config.yaml
arch: "unet"
model: "image super-resolution model"
dataset: "Sentinel-2 satellite tiles (TerraMesh)"
train_examples: 72500
image_size: 32
crop_scale_min: 1
horizontal_flip: true
translate: 0.06
task: "super_resolution"
loss: "l1"
scale: 2
norm: "batchnorm"
activation: "relu"
padding_mode: "replicate"
widths: [96, 96, 192, 384]
blocks_per_level: 3
block: "basic"
attention: false
upsampling: "nearest_conv"
init: "xavier_uniform"
residual_init: "none"
optimizer: "soap"
beta2: 0.95
lr: 0.0018
beta1: 0.95
shampoo_beta: 0.95
eps: 1e-08
precondition_frequency: 32
max_precond_dim: 512
merge_dims: true
one_sided: false
adamw_lr_other_params: 0.0023
steps: 13900
batch_size: 128
epochs: 24.5
lr_schedule: "wsd_sqrt"
decay_fraction: 0.2
final_lr_fraction: 0.05
warmup_steps: 270
weight_decay: 0.2
adamw_weight_decay_other_params: 0.05
Rows from block 9 of a small image super-resolution model, named by matrix and row number. Rows with one number belong to one channel. Each number is 200 + 30 x the weight over its row's rms, rounded and kept within 0 to 999. All counts start at 0. After the name is the row's rms in percent of the matrix's.
After each channel's rows are labels from the 100 images, of 14976, where the channel reaches its highest value: "peak on" is the class under the peak; "top examples" is what is common among them. Only what is clearly more common there than usual is listed. The data: Sentinel-2 satellite tiles (TerraMesh).
# convs0: first 3x3 conv (model.mid.0.convs.0.weight, 384x384x3x3, each kernel summed), inputs 77-153
# convs1: second 3x3 conv (model.mid.0.convs.1.weight, 384x384x3x3, transposed, each kernel summed), outputs 77-153

convs0.51,092,240,195,210,215,157,189,218,216,240,224,171,173,228,187,186,135,180,195,221,183,246,189,281,236,181,240,189,185,186,254,243,183,232,169,228,216,198,215,231,196,186,199,196,146,229,186,195,119,204,175,159,189,167,170,181,203,180,204,192,250,216,211,229,210,172,198,178,255,208,178,165,185,196,189,226,254,183
convs1.51,093,189,185,189,147,215,147,206,187,197,210,190,229,204,236,221,173,244,202,235,174,226,186,210,220,156,194,192,269,218,203,210,206,227,163,175,203,209,201,177,206,171,240,204,193,219,224,181,215,210,222,209,189,224,138,116,182,200,165,192,255,198,245,177,252,176,192,161,212,203,138,162,178,198,219,140,192,155
peak on: clouds
top examples: clouds; main land cover: clouds

convs0.71,114,251,200,238,217,201,207,192,210,181,296,196,207,215,213,256,165,213,190,204,236,175,184,217,225,195,207,218,210,202,238,230,191,188,220,187,154,202,175,174,164,207,204,199,253,193,177,176,231,212,220,195,227,202,127,149,202,185,152,182,187,209,185,157,214,188,228,207,232,176,218,190,233,228,174,199,194,206
convs1.71,129,196,218,213,200,226,206,243,227,153,237,198,244,230,210,226,185,189,190,208,217,254,219,174,160,231,194,183,198,172,222,231,208,197,198,164,189,212,185,177,181,175,186,201,193,186,238,194,161,198,177,249,177,130,184,179,217,166,210,211,220,224,181,194,187,188,247,177,222,199,92,162,231,206,149,217,186,117
peak on: crops; snow or ice
top examples: snow or ice; main land cover: snow or ice

convs0.2,110,222,220,236,206,238,242,226,194,161,220,198,240,190,170,165,202,98,211,209,120,235,231,280,229,210,225,204,188,225,222,184,164,231,190,242,227,205,134,191,180,265,202,165,191,215,232,157,205,206,188,188,203,245,172,250,207,213,243,195,265,284,227,191,131,215,183,188,249,259,237,163,212,205,179,229,201,170
convs1.2,112,205,218,182,180,238,216,175,165,205,244,168,172,155,172,165,202,220,211,216,208,228,240,258,237,167,228,165,150,210,237,152,165,234,208,211,213,260,172,185,201,255,238,160,187,184,204,186,210,169,227,185,163,162,227,233,226,208,161,191,244,231,244,207,215,218,197,219,207,315,193,185,171,243,239,186,190,246
peak on: clouds
top examples: clouds; main land cover: clouds

convs0.269,097,197,173,200,224,247,225,235,212,188,179,212,189,143,169,205,196,242,248,221,208,140,221,216,139,242,210,147,227,224,229,210,262,160,205,226,181,188,156,212,208,187,169,231,236,229,209,192,148,200,137,200,160,174,258,207,207,187,238,159,202,197,198,191,158,199,183,218,198,218,183,245,205,212,164,192,195,203
convs1.269,092,195,175,127,230,206,145,164,264,189,176,230,237,185,184,214,236,170,223,212,189,197,225,171,263,172,138,256,183,178,195,239,170,193,151,210,194,181,206,217,236,245,222,224,213,198,210,207,242,210,165,222,262,231,217,192,172,214,211,237,256,185,230,206,192,202,227,257,230,197,212,155,231,242,188,269,207,207
peak on: snow or ice
top examples: snow or ice; main land cover: snow or ice

convs0.102,080,199,207,216,219,204,166,197,236,207,149,188,198,193,215,178,168,201,188,220,235,213,197,200,192,190,149,175,240,194,133,199,167,207,207,179,206,169,198,195,228,224,197,210,228,163,202,250,152,244,241,246,214,175,184,226,213,221,266,248,198,232,214,190,167,204,211,226,186,209,209,213,194,189,189,240,156,198
convs1.102,084,149,162,145,186,151,144,190,170,185,171,235,224,159,211,152,202,173,200,143,191,235,212,180,180,279,203,185,212,208,200,188,172,236,233,195,180,200,212,230,212,243,229,219,193,211,186,199,171,198,186,201,214,230,238,144,203,189,197,218,174,194,255,205,181,219,179,184,208,196,205,230,203,206,163,210,234,234
peak on: snow or ice
top examples: snow or ice; main land cover: snow or ice

convs0.111,106,212,222,193,185,202,159,217,238,158,169,215,198,195,215,166,190,172,229,201,181,206,222,193,210,238,240,205,192,205,169,184,191,218,191,266,247,218,178,212,218,263,179,258,236,188,169,188,225,221,192,191,155,195,258,192,198,207,230,213,193,224,195,199,147,187,258,186,249,218,239,203,206,206,240,245,196,217
convs1.111,090,201,238,181,160,190,231,162,192,192,215,241,134,167,182,204,202,233,203,195,156,241,247,200,243,155,219,219,183,166,179,211,225,178,170,232,183,220,250,167,170,204,202,172,185,222,211,195,253,158,228,162,168,159,214,168,260,178,186,217,211,236,205,231,239,230,170,170,175,209,182,157,237,198,229,221,205,235
peak on: clouds
top examples: clouds; main land cover: clouds

convs0.117,098,221,237,207,208,230,240,163,184,205,226,189,215,280,137,191,188,213,185,182,199,155,196,208,172,212,172,193,151,162,195,213,248,180,221,171,190,212,205,196,160,223,213,199,152,170,234,268,165,213,170,252,209,170,195,237,188,220,183,201,256,170,214,230,208,186,216,275,157,211,241,126,183,154,240,185,171,207
convs1.117,098,181,243,206,203,189,245,211,210,202,228,168,207,219,182,221,220,155,176,213,165,178,204,239,231,163,147,246,166,194,158,180,170,196,253,233,205,177,254,153,145,238,156,192,190,206,226,194,170,187,153,200,191,214,183,314,240,165,207,172,171,229,149,201,142,171,246,230,179,206,244,215,200,200,247,226,201,232
peak on: snow or ice
top examples: snow or ice; main land cover: snow or ice