config = dict(
    image_size=32,
    activation='relu',
    widths=[96, 96, 192, 384],
    blocks_per_level=3,
    upsampling='nearest_conv',
    optimizer='soap',
    beta2=0.95,
    beta1=0.95,
    shampoo_beta=0.95,
    adamw_lr_other_params=0.0023,
    batch_size=128,
    lr_schedule='wsd_sqrt',
    warmup_steps=270,
)
Rows from block 9 of a small image super-resolution model, named by matrix and row number. Rows with one number belong to one channel. Each number is 200 + 30 x the weight over its row's rms, rounded and kept within 0 to 999. All counts start at 0.
After each channel's rows are labels from the 100 images, of 14976, where the channel reaches its highest value: "top examples" is what is common among them. Only what is clearly more common there than usual is listed. The data: Sentinel-2 satellite tiles (TerraMesh).
# convs0: first 3x3 conv (model.mid.0.convs.0.weight, 384x384x3x3, each kernel summed), inputs 0-76
# convs1: second 3x3 conv (model.mid.0.convs.1.weight, 384x384x3x3, transposed, each kernel summed), outputs 0-76

convs0.24,199,229,187,266,243,266,198,297,254,244,183,240,121,158,205,245,147,209,229,173,172,231,194,153,197,167,212,201,201,190,220,202,216,202,114,220,239,203,202,208,192,161,194,214,204,190,177,213,188,204,151,188,204,189,236,222,217,143,177,170,181,189,182,217,191,212,200,200,236,202,209,136,208,201,211,217,143
convs1.24,219,167,174,225,168,204,232,239,205,173,244,220,197,161,249,146,235,209,247,173,119,238,176,206,182,196,237,206,212,170,234,181,187,238,228,237,156,243,224,214,232,197,217,225,184,215,242,256,195,146,191,198,174,141,218,214,163,210,191,210,210,198,234,176,203,238,171,266,194,200,226,208,246,223,194,198,148
top examples: crops; built area; main land cover: crops

convs0.352,164,229,194,274,247,273,179,218,183,175,215,214,157,235,266,199,191,202,187,251,177,199,194,206,167,226,210,247,205,221,215,178,207,226,254,182,193,228,200,178,169,234,191,191,196,191,196,174,192,196,228,185,198,171,210,182,173,178,189,244,215,189,175,163,193,181,184,204,206,172,218,214,177,207,191,217,213
convs1.352,200,234,199,191,191,193,223,194,168,203,193,188,248,218,213,176,211,158,254,166,222,255,195,191,207,188,163,209,183,207,218,186,297,271,162,220,187,219,167,176,158,209,243,170,198,147,221,219,161,226,220,229,185,186,196,180,211,201,190,222,169,197,243,197,229,233,244,225,225,184,219,227,173,216,189,172,233
top examples: crops; built area; main land cover: crops

convs0.46,254,209,219,190,261,169,231,271,168,190,207,189,200,179,218,219,202,196,117,163,184,178,197,197,220,171,261,198,235,199,199,192,232,212,212,220,250,265,223,185,179,237,169,165,221,190,137,175,228,215,227,153,155,225,258,201,192,260,214,166,199,223,214,237,180,234,211,202,201,245,211,210,173,194,229,164,217
convs1.46,191,203,233,173,276,194,170,236,223,216,155,192,171,183,262,180,213,197,211,210,209,188,193,150,173,226,193,206,165,173,240,226,183,277,220,194,230,191,173,185,197,194,193,242,204,192,203,131,271,196,220,179,243,208,230,251,150,224,213,176,197,185,223,146,182,216,195,153,216,162,205,262,155,175,185,220,214
top examples: built area

convs0.160,195,152,219,208,297,214,220,194,195,215,226,178,137,195,285,195,189,202,174,189,210,205,201,198,227,209,223,189,162,183,218,171,199,251,163,244,215,190,204,215,208,221,197,190,185,228,171,187,227,223,220,203,230,254,211,215,199,323,186,178,205,179,187,160,173,214,217,198,229,197,220,251,225,191,183,173,241
convs1.160,183,204,260,262,223,171,157,221,244,191,273,233,203,176,257,224,191,183,191,191,252,194,230,207,206,229,213,255,172,224,178,194,212,229,218,220,236,178,177,195,220,221,250,249,214,170,182,193,182,192,186,182,181,195,218,158,217,215,204,211,171,254,227,141,212,214,159,217,234,206,215,266,175,203,226,205,203
top examples: built area

convs0.161,207,193,210,196,228,169,209,182,210,239,200,208,247,153,181,210,185,224,236,137,271,246,197,229,162,217,197,205,238,243,198,144,178,140,230,246,245,228,233,186,175,182,213,204,219,229,158,200,251,184,206,165,201,242,204,204,229,214,154,175,167,204,193,177,167,193,218,204,192,269,173,100,233,178,241,193,211
convs1.161,235,196,223,232,212,179,181,204,169,207,250,190,219,164,263,215,169,281,151,209,223,185,166,227,216,191,228,193,128,212,188,207,205,190,214,225,241,186,225,202,193,155,204,194,193,184,218,212,220,231,157,144,212,214,222,233,216,237,212,237,240,194,222,151,183,209,204,182,152,217,181,173,213,188,213,176,180
top examples: snow or ice

convs0.140,209,209,222,174,229,189,221,251,218,168,167,180,171,188,223,223,189,204,115,197,149,195,166,204,185,212,250,190,234,209,193,164,195,217,166,173,226,183,220,258,230,174,249,193,168,201,229,244,174,229,199,203,198,230,214,160,163,189,192,185,253,237,128,184,149,156,211,196,195,145,218,262,208,214,170,183,198
convs1.140,219,258,179,220,218,160,194,218,185,164,223,217,200,205,203,158,267,197,242,228,180,185,170,189,200,203,202,141,202,223,199,257,235,200,179,186,183,231,142,174,228,243,177,223,272,251,223,198,203,244,127,228,181,208,176,164,230,206,149,237,200,169,209,158,157,228,225,207,212,141,180,231,190,214,201,189,189
top examples: main land cover: rangeland

convs0.378,204,184,192,258,208,186,226,208,151,240,207,208,170,250,275,234,226,238,182,201,235,211,202,137,163,258,151,196,168,224,229,213,188,270,249,241,190,208,232,123,174,186,205,170,172,147,149,191,221,230,188,170,187,216,203,188,217,212,197,182,177,178,251,244,188,254,200,204,220,242,170,224,188,224,211,115,150
convs1.378,219,223,209,241,253,177,195,182,222,242,210,142,221,196,232,204,159,245,196,183,208,122,193,250,177,271,195,222,149,218,195,150,239,177,181,224,270,180,191,173,161,151,209,218,162,146,205,181,240,148,188,172,151,201,211,233,211,241,204,242,196,228,168,135,167,252,200,181,148,185,156,218,159,169,197,217,197
top examples: built area; crops; main land cover: crops

convs0.190,195,153,241,255,218,242,193,234,213,228,201,212,213,198,189,237,180,220,236,208,180,177,154,171,200,146,192,185,255,214,189,151,222,216,138,210,217,189,216,230,204,166,162,187,197,182,211,258,132,202,191,198,185,176,239,250,222,167,242,182,190,248,161,170,159,161,202,197,199,225,180,190,200,181,206,186,157
convs1.190,198,193,147,284,182,192,206,229,258,186,219,223,206,136,231,218,200,194,209,255,168,174,151,186,144,207,223,221,186,179,238,160,186,205,222,224,183,225,239,231,185,228,207,189,187,186,252,246,151,154,211,166,204,187,235,228,154,205,177,195,243,222,164,170,218,189,198,229,234,228,198,189,232,215,176,206,198
top examples: crops; built area; main land cover: crops

convs0.242,152,231,218,164,168,156,190,198,213,175,181,203,177,195,214,170,212,218,166,188,216,157,176,195,182,193,194,198,186,182,176,252,172,227,218,176,198,192,199,134,242,191,209,187,268,221,145,205,218,238,229,192,210,236,238,167,191,187,192,179,198,205,204,198,217,198,150,242,221,155,206,268,236,199,210,117,225
convs1.242,186,230,237,165,229,131,224,220,160,177,154,208,228,218,190,205,225,260,162,210,245,201,219,219,150,173,184,171,245,218,189,175,168,114,159,168,211,199,204,237,204,163,243,162,193,184,170,226,250,176,295,153,233,236,156,167,197,242,241,206,229,182,196,140,215,222,188,218,171,175,238,160,206,255,180,185,225
top examples: built area

convs0.112,233,183,186,188,195,189,196,231,217,222,245,231,140,184,211,200,218,205,199,160,223,236,207,202,227,166,169,183,151,240,216,182,194,242,212,177,225,216,174,246,233,209,202,246,183,213,236,243,273,197,177,146,219,207,215,188,215,212,219,157,183,232,195,248,156,195,202,213,190,189,222,167,253,199,232,174,182
convs1.112,212,195,176,207,217,211,170,222,207,183,154,226,221,177,233,139,196,199,165,158,140,222,205,209,179,187,187,147,227,146,212,223,168,196,197,192,191,219,191,228,164,212,199,194,194,248,240,192,171,213,137,195,199,191,223,217,179,188,189,182,212,230,156,208,254,168,194,192,277,195,178,204,205,263,192,243,195
top examples: clouds; main land cover: clouds

convs0.285,183,188,169,268,213,220,171,182,163,222,233,223,219,193,251,254,228,182,215,196,219,223,170,203,177,201,217,192,201,172,203,184,162,185,244,215,208,183,226,222,183,217,159,151,190,172,253,218,175,187,221,168,215,238,183,205,189,109,219,190,177,225,196,107,156,157,194,244,191,210,200,183,194,187,129,204,239
convs1.285,207,193,171,242,222,228,212,225,207,232,222,241,154,222,175,219,193,180,239,229,155,188,147,163,161,191,175,168,205,136,232,199,218,232,213,239,151,248,261,229,169,207,257,209,184,175,263,241,159,217,233,211,191,197,190,174,196,169,203,243,238,193,198,189,191,181,195,228,182,206,195,162,237,222,177,226,249
top examples: crops; main land cover: snow or ice

convs0.104,152,172,231,225,201,163,256,235,192,224,164,203,149,228,246,178,180,167,209,206,221,165,165,174,159,163,261,210,206,195,214,203,158,219,211,200,225,193,247,256,171,185,211,233,172,176,232,220,201,211,208,215,181,230,161,204,205,205,210,176,256,203,217,215,207,232,192,235,158,212,254,217,219,199,154,126,213
convs1.104,204,174,181,251,221,190,187,232,177,260,235,223,183,192,243,206,194,192,241,274,191,182,171,176,172,189,215,179,151,201,243,221,212,267,217,188,170,157,192,237,205,206,185,215,180,144,233,194,198,226,250,185,223,207,212,187,212,224,245,197,236,198,197,200,148,186,164,244,151,196,197,196,189,205,187,213,243
top examples: crops; built area; main land cover: crops

convs0.215,227,179,175,258,216,211,202,232,196,195,231,194,212,192,216,187,211,178,255,262,234,173,172,181,213,200,96,196,195,198,199,162,255,220,168,200,213,213,181,157,156,192,201,201,207,207,213,210,136,199,201,213,157,244,244,198,189,117,178,225,205,251,188,215,198,180,160,202,182,217,180,238,175,196,178,241,257
convs1.215,188,184,189,246,163,229,187,163,278,196,283,196,187,203,256,182,213,174,213,219,134,213,211,223,198,237,168,200,229,140,178,195,224,204,183,191,200,217,212,218,184,166,208,170,230,177,226,197,217,167,197,212,227,200,227,210,181,185,238,153,228,209,258,159,218,192,236,201,223,198,206,181,184,199,223,214,180
top examples: built area; crops; main land cover: crops; clouds

convs0.174,184,253,208,145,239,249,251,278,230,244,162,239,197,206,214,227,267,221,183,191,161,234,228,185,215,182,195,181,182,174,208,228,214,194,194,172,174,149,217,263,239,157,232,199,235,188,214,186,176,172,238,173,228,139,190,203,218,228,238,199,180,163,192,235,182,193,209,201,139,233,206,179,220,224,189,148,224
convs1.174,211,176,183,197,206,231,213,151,177,208,208,181,194,207,160,185,269,190,207,240,205,221,196,208,219,219,243,258,208,174,178,205,204,208,198,172,176,177,239,158,251,180,220,168,132,204,153,148,171,190,215,205,213,169,171,243,216,206,223,176,198,250,208,209,155,254,230,166,258,187,128,215,196,192,237,216,106
top examples: main land cover: rangeland

convs0.158,204,225,193,234,215,230,209,165,199,240,210,208,161,186,179,183,202,173,208,194,164,210,135,157,137,171,283,200,211,161,222,171,202,191,181,219,160,180,223,235,241,183,193,209,219,204,148,238,127,196,216,220,170,240,166,193,223,192,245,152,189,218,188,197,166,205,167,227,211,215,197,212,212,192,144,245,193
convs1.158,175,164,207,258,223,205,155,208,190,214,235,210,182,225,194,225,160,218,213,199,219,214,166,160,146,210,208,173,227,173,251,199,174,217,202,183,198,252,205,205,205,181,167,142,177,183,254,188,144,215,228,254,201,192,196,218,291,192,221,209,253,274,163,183,229,216,174,244,191,194,241,180,199,236,204,247,257
top examples: crops; built area; main land cover: crops

convs0.30,183,220,182,224,251,221,230,190,194,153,192,183,215,210,175,184,213,201,185,233,234,162,203,229,210,200,195,204,194,205,139,247,224,176,167,210,118,227,179,201,166,226,204,176,201,168,292,168,194,226,219,212,234,232,209,200,157,178,183,189,251,204,151,200,187,155,210,187,182,199,154,198,240,230,198,228,229
convs1.30,185,205,227,249,161,208,189,158,169,205,207,172,202,235,185,177,189,206,249,234,186,198,212,179,153,159,182,202,223,138,213,197,215,180,147,149,179,215,219,194,218,220,199,173,255,216,151,206,158,212,150,230,173,203,170,181,210,165,257,199,192,239,218,208,162,145,231,198,215,182,189,210,183,179,176,238,183
top examples: clouds; main land cover: clouds

convs0.245,109,236,185,171,172,155,228,247,171,225,182,159,251,199,179,180,140,199,199,258,230,190,151,191,208,179,275,190,230,204,189,171,172,231,159,199,154,255,209,202,246,195,155,188,220,171,216,200,217,179,198,220,223,243,201,187,162,215,153,191,222,170,199,176,188,232,237,209,213,193,249,156,219,208,217,196,156
convs1.245,124,209,150,255,151,239,177,163,198,226,238,189,226,190,235,188,203,166,194,232,239,220,125,198,230,217,183,200,106,210,226,239,238,241,211,165,206,122,203,229,242,196,196,191,154,159,154,203,202,263,192,194,203,199,243,204,242,160,222,148,190,214,204,149,167,190,196,235,195,234,168,235,197,197,228,220,151
top examples: crops; built area; main land cover: crops

convs0.338,190,239,175,151,188,188,222,262,160,168,174,221,217,236,295,172,184,153,184,211,228,210,177,230,240,171,222,198,190,234,204,221,160,252,196,184,136,221,181,165,197,183,183,178,275,170,205,205,159,189,216,221,216,250,200,234,177,224,220,209,179,194,219,218,190,208,151,213,193,157,224,176,205,196,182,177,231
convs1.338,185,211,180,241,179,194,194,185,255,207,231,181,175,179,196,183,228,200,166,189,234,183,154,167,182,198,150,143,170,221,178,242,221,238,220,155,190,177,186,144,229,171,191,192,203,175,152,148,224,248,148,214,222,197,189,232,235,145,193,199,188,155,200,186,163,190,213,171,180,215,240,212,155,219,205,183,134
top examples: main land cover: rangeland

convs0.11,211,202,179,153,153,234,185,183,209,252,261,201,291,169,253,192,153,216,231,202,185,181,174,198,252,177,154,161,235,212,210,221,235,187,176,201,207,171,172,180,191,253,224,219,186,178,203,198,157,209,209,179,216,254,202,183,206,186,225,190,177,179,177,207,189,255,234,185,221,249,216,162,221,163,199,206,139
convs1.11,200,172,175,288,175,202,209,165,199,220,227,246,159,177,165,189,195,191,199,243,227,210,150,204,222,180,192,195,195,179,225,222,206,226,270,161,204,210,153,242,172,176,204,195,153,222,240,231,159,247,215,203,184,235,200,207,284,190,144,206,170,163,198,206,185,164,231,271,186,270,192,156,185,173,233,215,193
top examples: snow or ice; main land cover: snow or ice

convs0.202,236,195,171,280,228,170,221,199,169,206,203,181,217,223,281,200,207,233,197,130,228,203,202,220,163,233,158,180,204,171,237,223,221,240,235,247,163,230,166,169,141,209,188,149,202,213,211,182,283,228,178,214,193,216,228,155,196,265,184,208,183,189,180,229,206,215,232,198,196,163,178,209,181,213,204,228,239
convs1.202,152,264,238,178,195,207,162,192,236,208,197,171,224,191,250,150,189,184,149,183,258,192,179,214,215,228,229,221,205,189,159,197,205,199,211,214,239,179,203,185,245,196,214,225,248,235,163,173,155,236,157,193,248,209,176,209,192,246,192,196,167,208,205,125,151,201,173,139,172,160,164,184,174,229,208,191,197
top examples: built area; crops; main land cover: crops

convs0.311,173,209,209,216,300,243,212,244,256,238,235,187,240,185,194,182,187,236,240,222,186,179,212,196,165,225,238,175,203,199,216,156,215,208,241,209,207,223,201,211,214,220,168,176,224,181,242,223,214,147,203,162,196,237,253,199,148,226,206,211,226,203,196,183,161,247,212,203,197,229,214,199,186,198,211,194,211
convs1.311,234,252,209,201,230,258,204,199,200,239,169,241,155,196,223,235,195,216,175,221,199,212,193,161,203,166,265,179,206,173,205,215,228,260,255,276,208,191,260,229,202,164,192,202,229,158,208,203,259,117,193,131,124,162,205,210,140,194,188,228,195,212,184,165,182,236,176,214,160,172,160,219,228,145,188,227,241
top examples: crops; built area

convs0.189,212,192,174,192,193,264,233,153,232,202,215,232,165,221,213,205,221,200,194,244,190,230,196,168,114,173,199,185,183,176,220,208,197,209,179,177,168,253,246,275,243,179,223,206,201,225,280,241,159,197,186,244,207,178,216,236,200,153,213,138,198,238,206,239,211,179,174,177,201,258,168,239,236,188,199,137,230
convs1.189,229,153,177,248,222,182,201,254,237,225,224,223,217,187,186,177,210,201,159,159,157,147,223,193,166,191,159,214,177,151,189,226,218,211,131,176,158,236,196,174,153,219,151,172,217,226,230,223,155,160,226,170,177,227,182,208,144,181,202,183,246,206,183,239,243,145,236,170,219,159,182,227,176,206,179,247,197
top examples: clouds; main land cover: clouds

convs0.210,205,206,220,212,228,186,202,207,268,253,268,242,134,198,222,207,222,234,229,185,200,235,158,209,158,122,280,208,218,171,222,173,171,156,159,229,199,175,237,200,217,209,162,228,208,201,197,218,143,171,182,209,175,186,245,187,158,219,164,228,238,203,180,177,190,189,233,188,229,277,165,187,180,177,241,202,199
convs1.210,186,136,187,271,250,212,228,229,276,211,238,199,190,170,318,230,175,203,180,225,159,211,195,165,184,185,209,221,217,147,233,194,219,235,200,175,204,212,180,207,173,183,181,132,196,193,239,226,195,221,227,230,197,194,217,189,224,239,198,180,215,209,200,171,238,215,169,242,182,180,194,211,235,198,181,197,238
top examples: crops; built area; main land cover: crops

convs0.169,185,206,193,241,211,218,221,271,192,182,234,193,167,234,236,181,218,180,180,146,217,168,197,200,196,145,178,190,199,224,208,238,254,241,200,186,211,201,185,187,185,201,204,166,205,188,126,171,203,170,204,160,211,184,238,243,215,208,228,239,186,193,168,193,142,170,170,200,171,229,225,269,238,194,202,185,207
convs1.169,188,178,142,256,242,185,203,201,207,188,191,238,209,168,185,176,245,198,129,200,233,236,200,141,218,182,213,132,224,213,212,227,231,244,253,207,211,192,189,144,227,171,217,194,153,175,199,177,224,189,207,207,216,245,202,180,183,211,216,205,192,185,171,162,225,182,240,206,183,195,243,236,219,244,235,179,131
top examples: built area; main land cover: crops

convs0.203,178,222,172,208,233,214,205,207,217,188,192,176,175,205,241,205,174,246,246,267,213,212,176,231,175,158,250,235,224,223,234,179,205,184,220,191,193,237,205,169,202,197,167,245,330,198,226,223,198,209,207,154,179,227,229,200,206,181,188,162,275,211,196,154,212,155,174,223,190,177,196,226,139,206,222,227,217
convs1.203,241,160,178,178,163,222,191,221,304,180,210,230,239,134,232,204,231,208,159,198,213,248,177,215,184,219,156,208,161,176,222,218,209,236,201,194,187,215,200,213,218,221,165,143,184,150,240,239,242,193,181,192,216,169,237,219,147,212,210,172,203,220,208,160,137,187,269,193,140,215,185,185,211,212,207,195,171
top examples: main land cover: crops

convs0.178,186,185,192,218,254,232,178,188,222,209,198,183,179,200,220,234,201,186,179,247,240,166,185,154,185,223,195,223,167,148,204,149,159,249,222,223,209,184,247,212,175,206,191,177,208,197,159,225,181,179,183,235,198,217,184,189,190,148,188,153,195,201,209,239,146,266,191,238,139,172,221,180,219,195,154,190,207
convs1.178,201,172,158,227,234,227,194,255,182,242,227,185,187,204,250,219,164,191,221,189,205,196,150,157,177,176,211,178,209,216,224,188,238,209,233,199,137,227,238,217,186,149,268,194,171,148,198,200,156,208,221,191,203,229,206,203,220,203,223,168,244,201,194,177,209,185,191,240,148,200,232,186,204,197,146,222,213
top examples: crops; built area; main land cover: crops

convs0.286,183,180,189,209,238,168,195,211,188,139,161,144,241,176,191,210,145,165,224,212,213,196,173,231,272,174,250,218,190,195,252,240,185,241,181,148,203,162,252,264,175,156,185,175,155,168,228,182,176,242,175,258,222,229,169,187,201,184,175,158,176,186,200,198,187,206,176,205,215,190,180,179,230,229,149,194,185
convs1.286,183,169,186,251,150,241,165,224,203,170,177,241,198,212,217,239,219,229,218,163,203,203,160,172,191,229,202,184,166,207,167,214,132,228,163,188,184,207,249,227,150,201,235,199,233,195,221,184,178,182,238,254,207,238,179,147,229,208,190,184,163,172,172,186,204,139,168,181,196,193,219,204,177,194,156,219,139
top examples: crops; built area; main land cover: crops

convs0.219,186,252,170,171,219,223,173,178,228,233,173,200,239,167,197,247,186,198,131,203,244,166,148,165,185,205,243,212,200,215,190,186,211,179,111,198,229,184,164,214,171,190,252,242,198,223,186,186,204,204,149,205,210,273,210,177,189,189,179,232,219,214,183,154,179,142,188,200,181,213,208,188,228,192,256,223,213
convs1.219,214,192,226,208,221,153,242,220,236,154,214,212,210,224,192,139,172,235,172,237,213,183,170,173,278,214,206,225,164,200,169,201,245,237,222,154,243,173,234,108,255,226,221,196,218,178,177,167,181,154,198,201,225,255,180,201,201,216,169,191,141,162,299,177,236,221,212,229,210,212,221,193,194,207,206,198,205
top examples: snow or ice; main land cover: snow or ice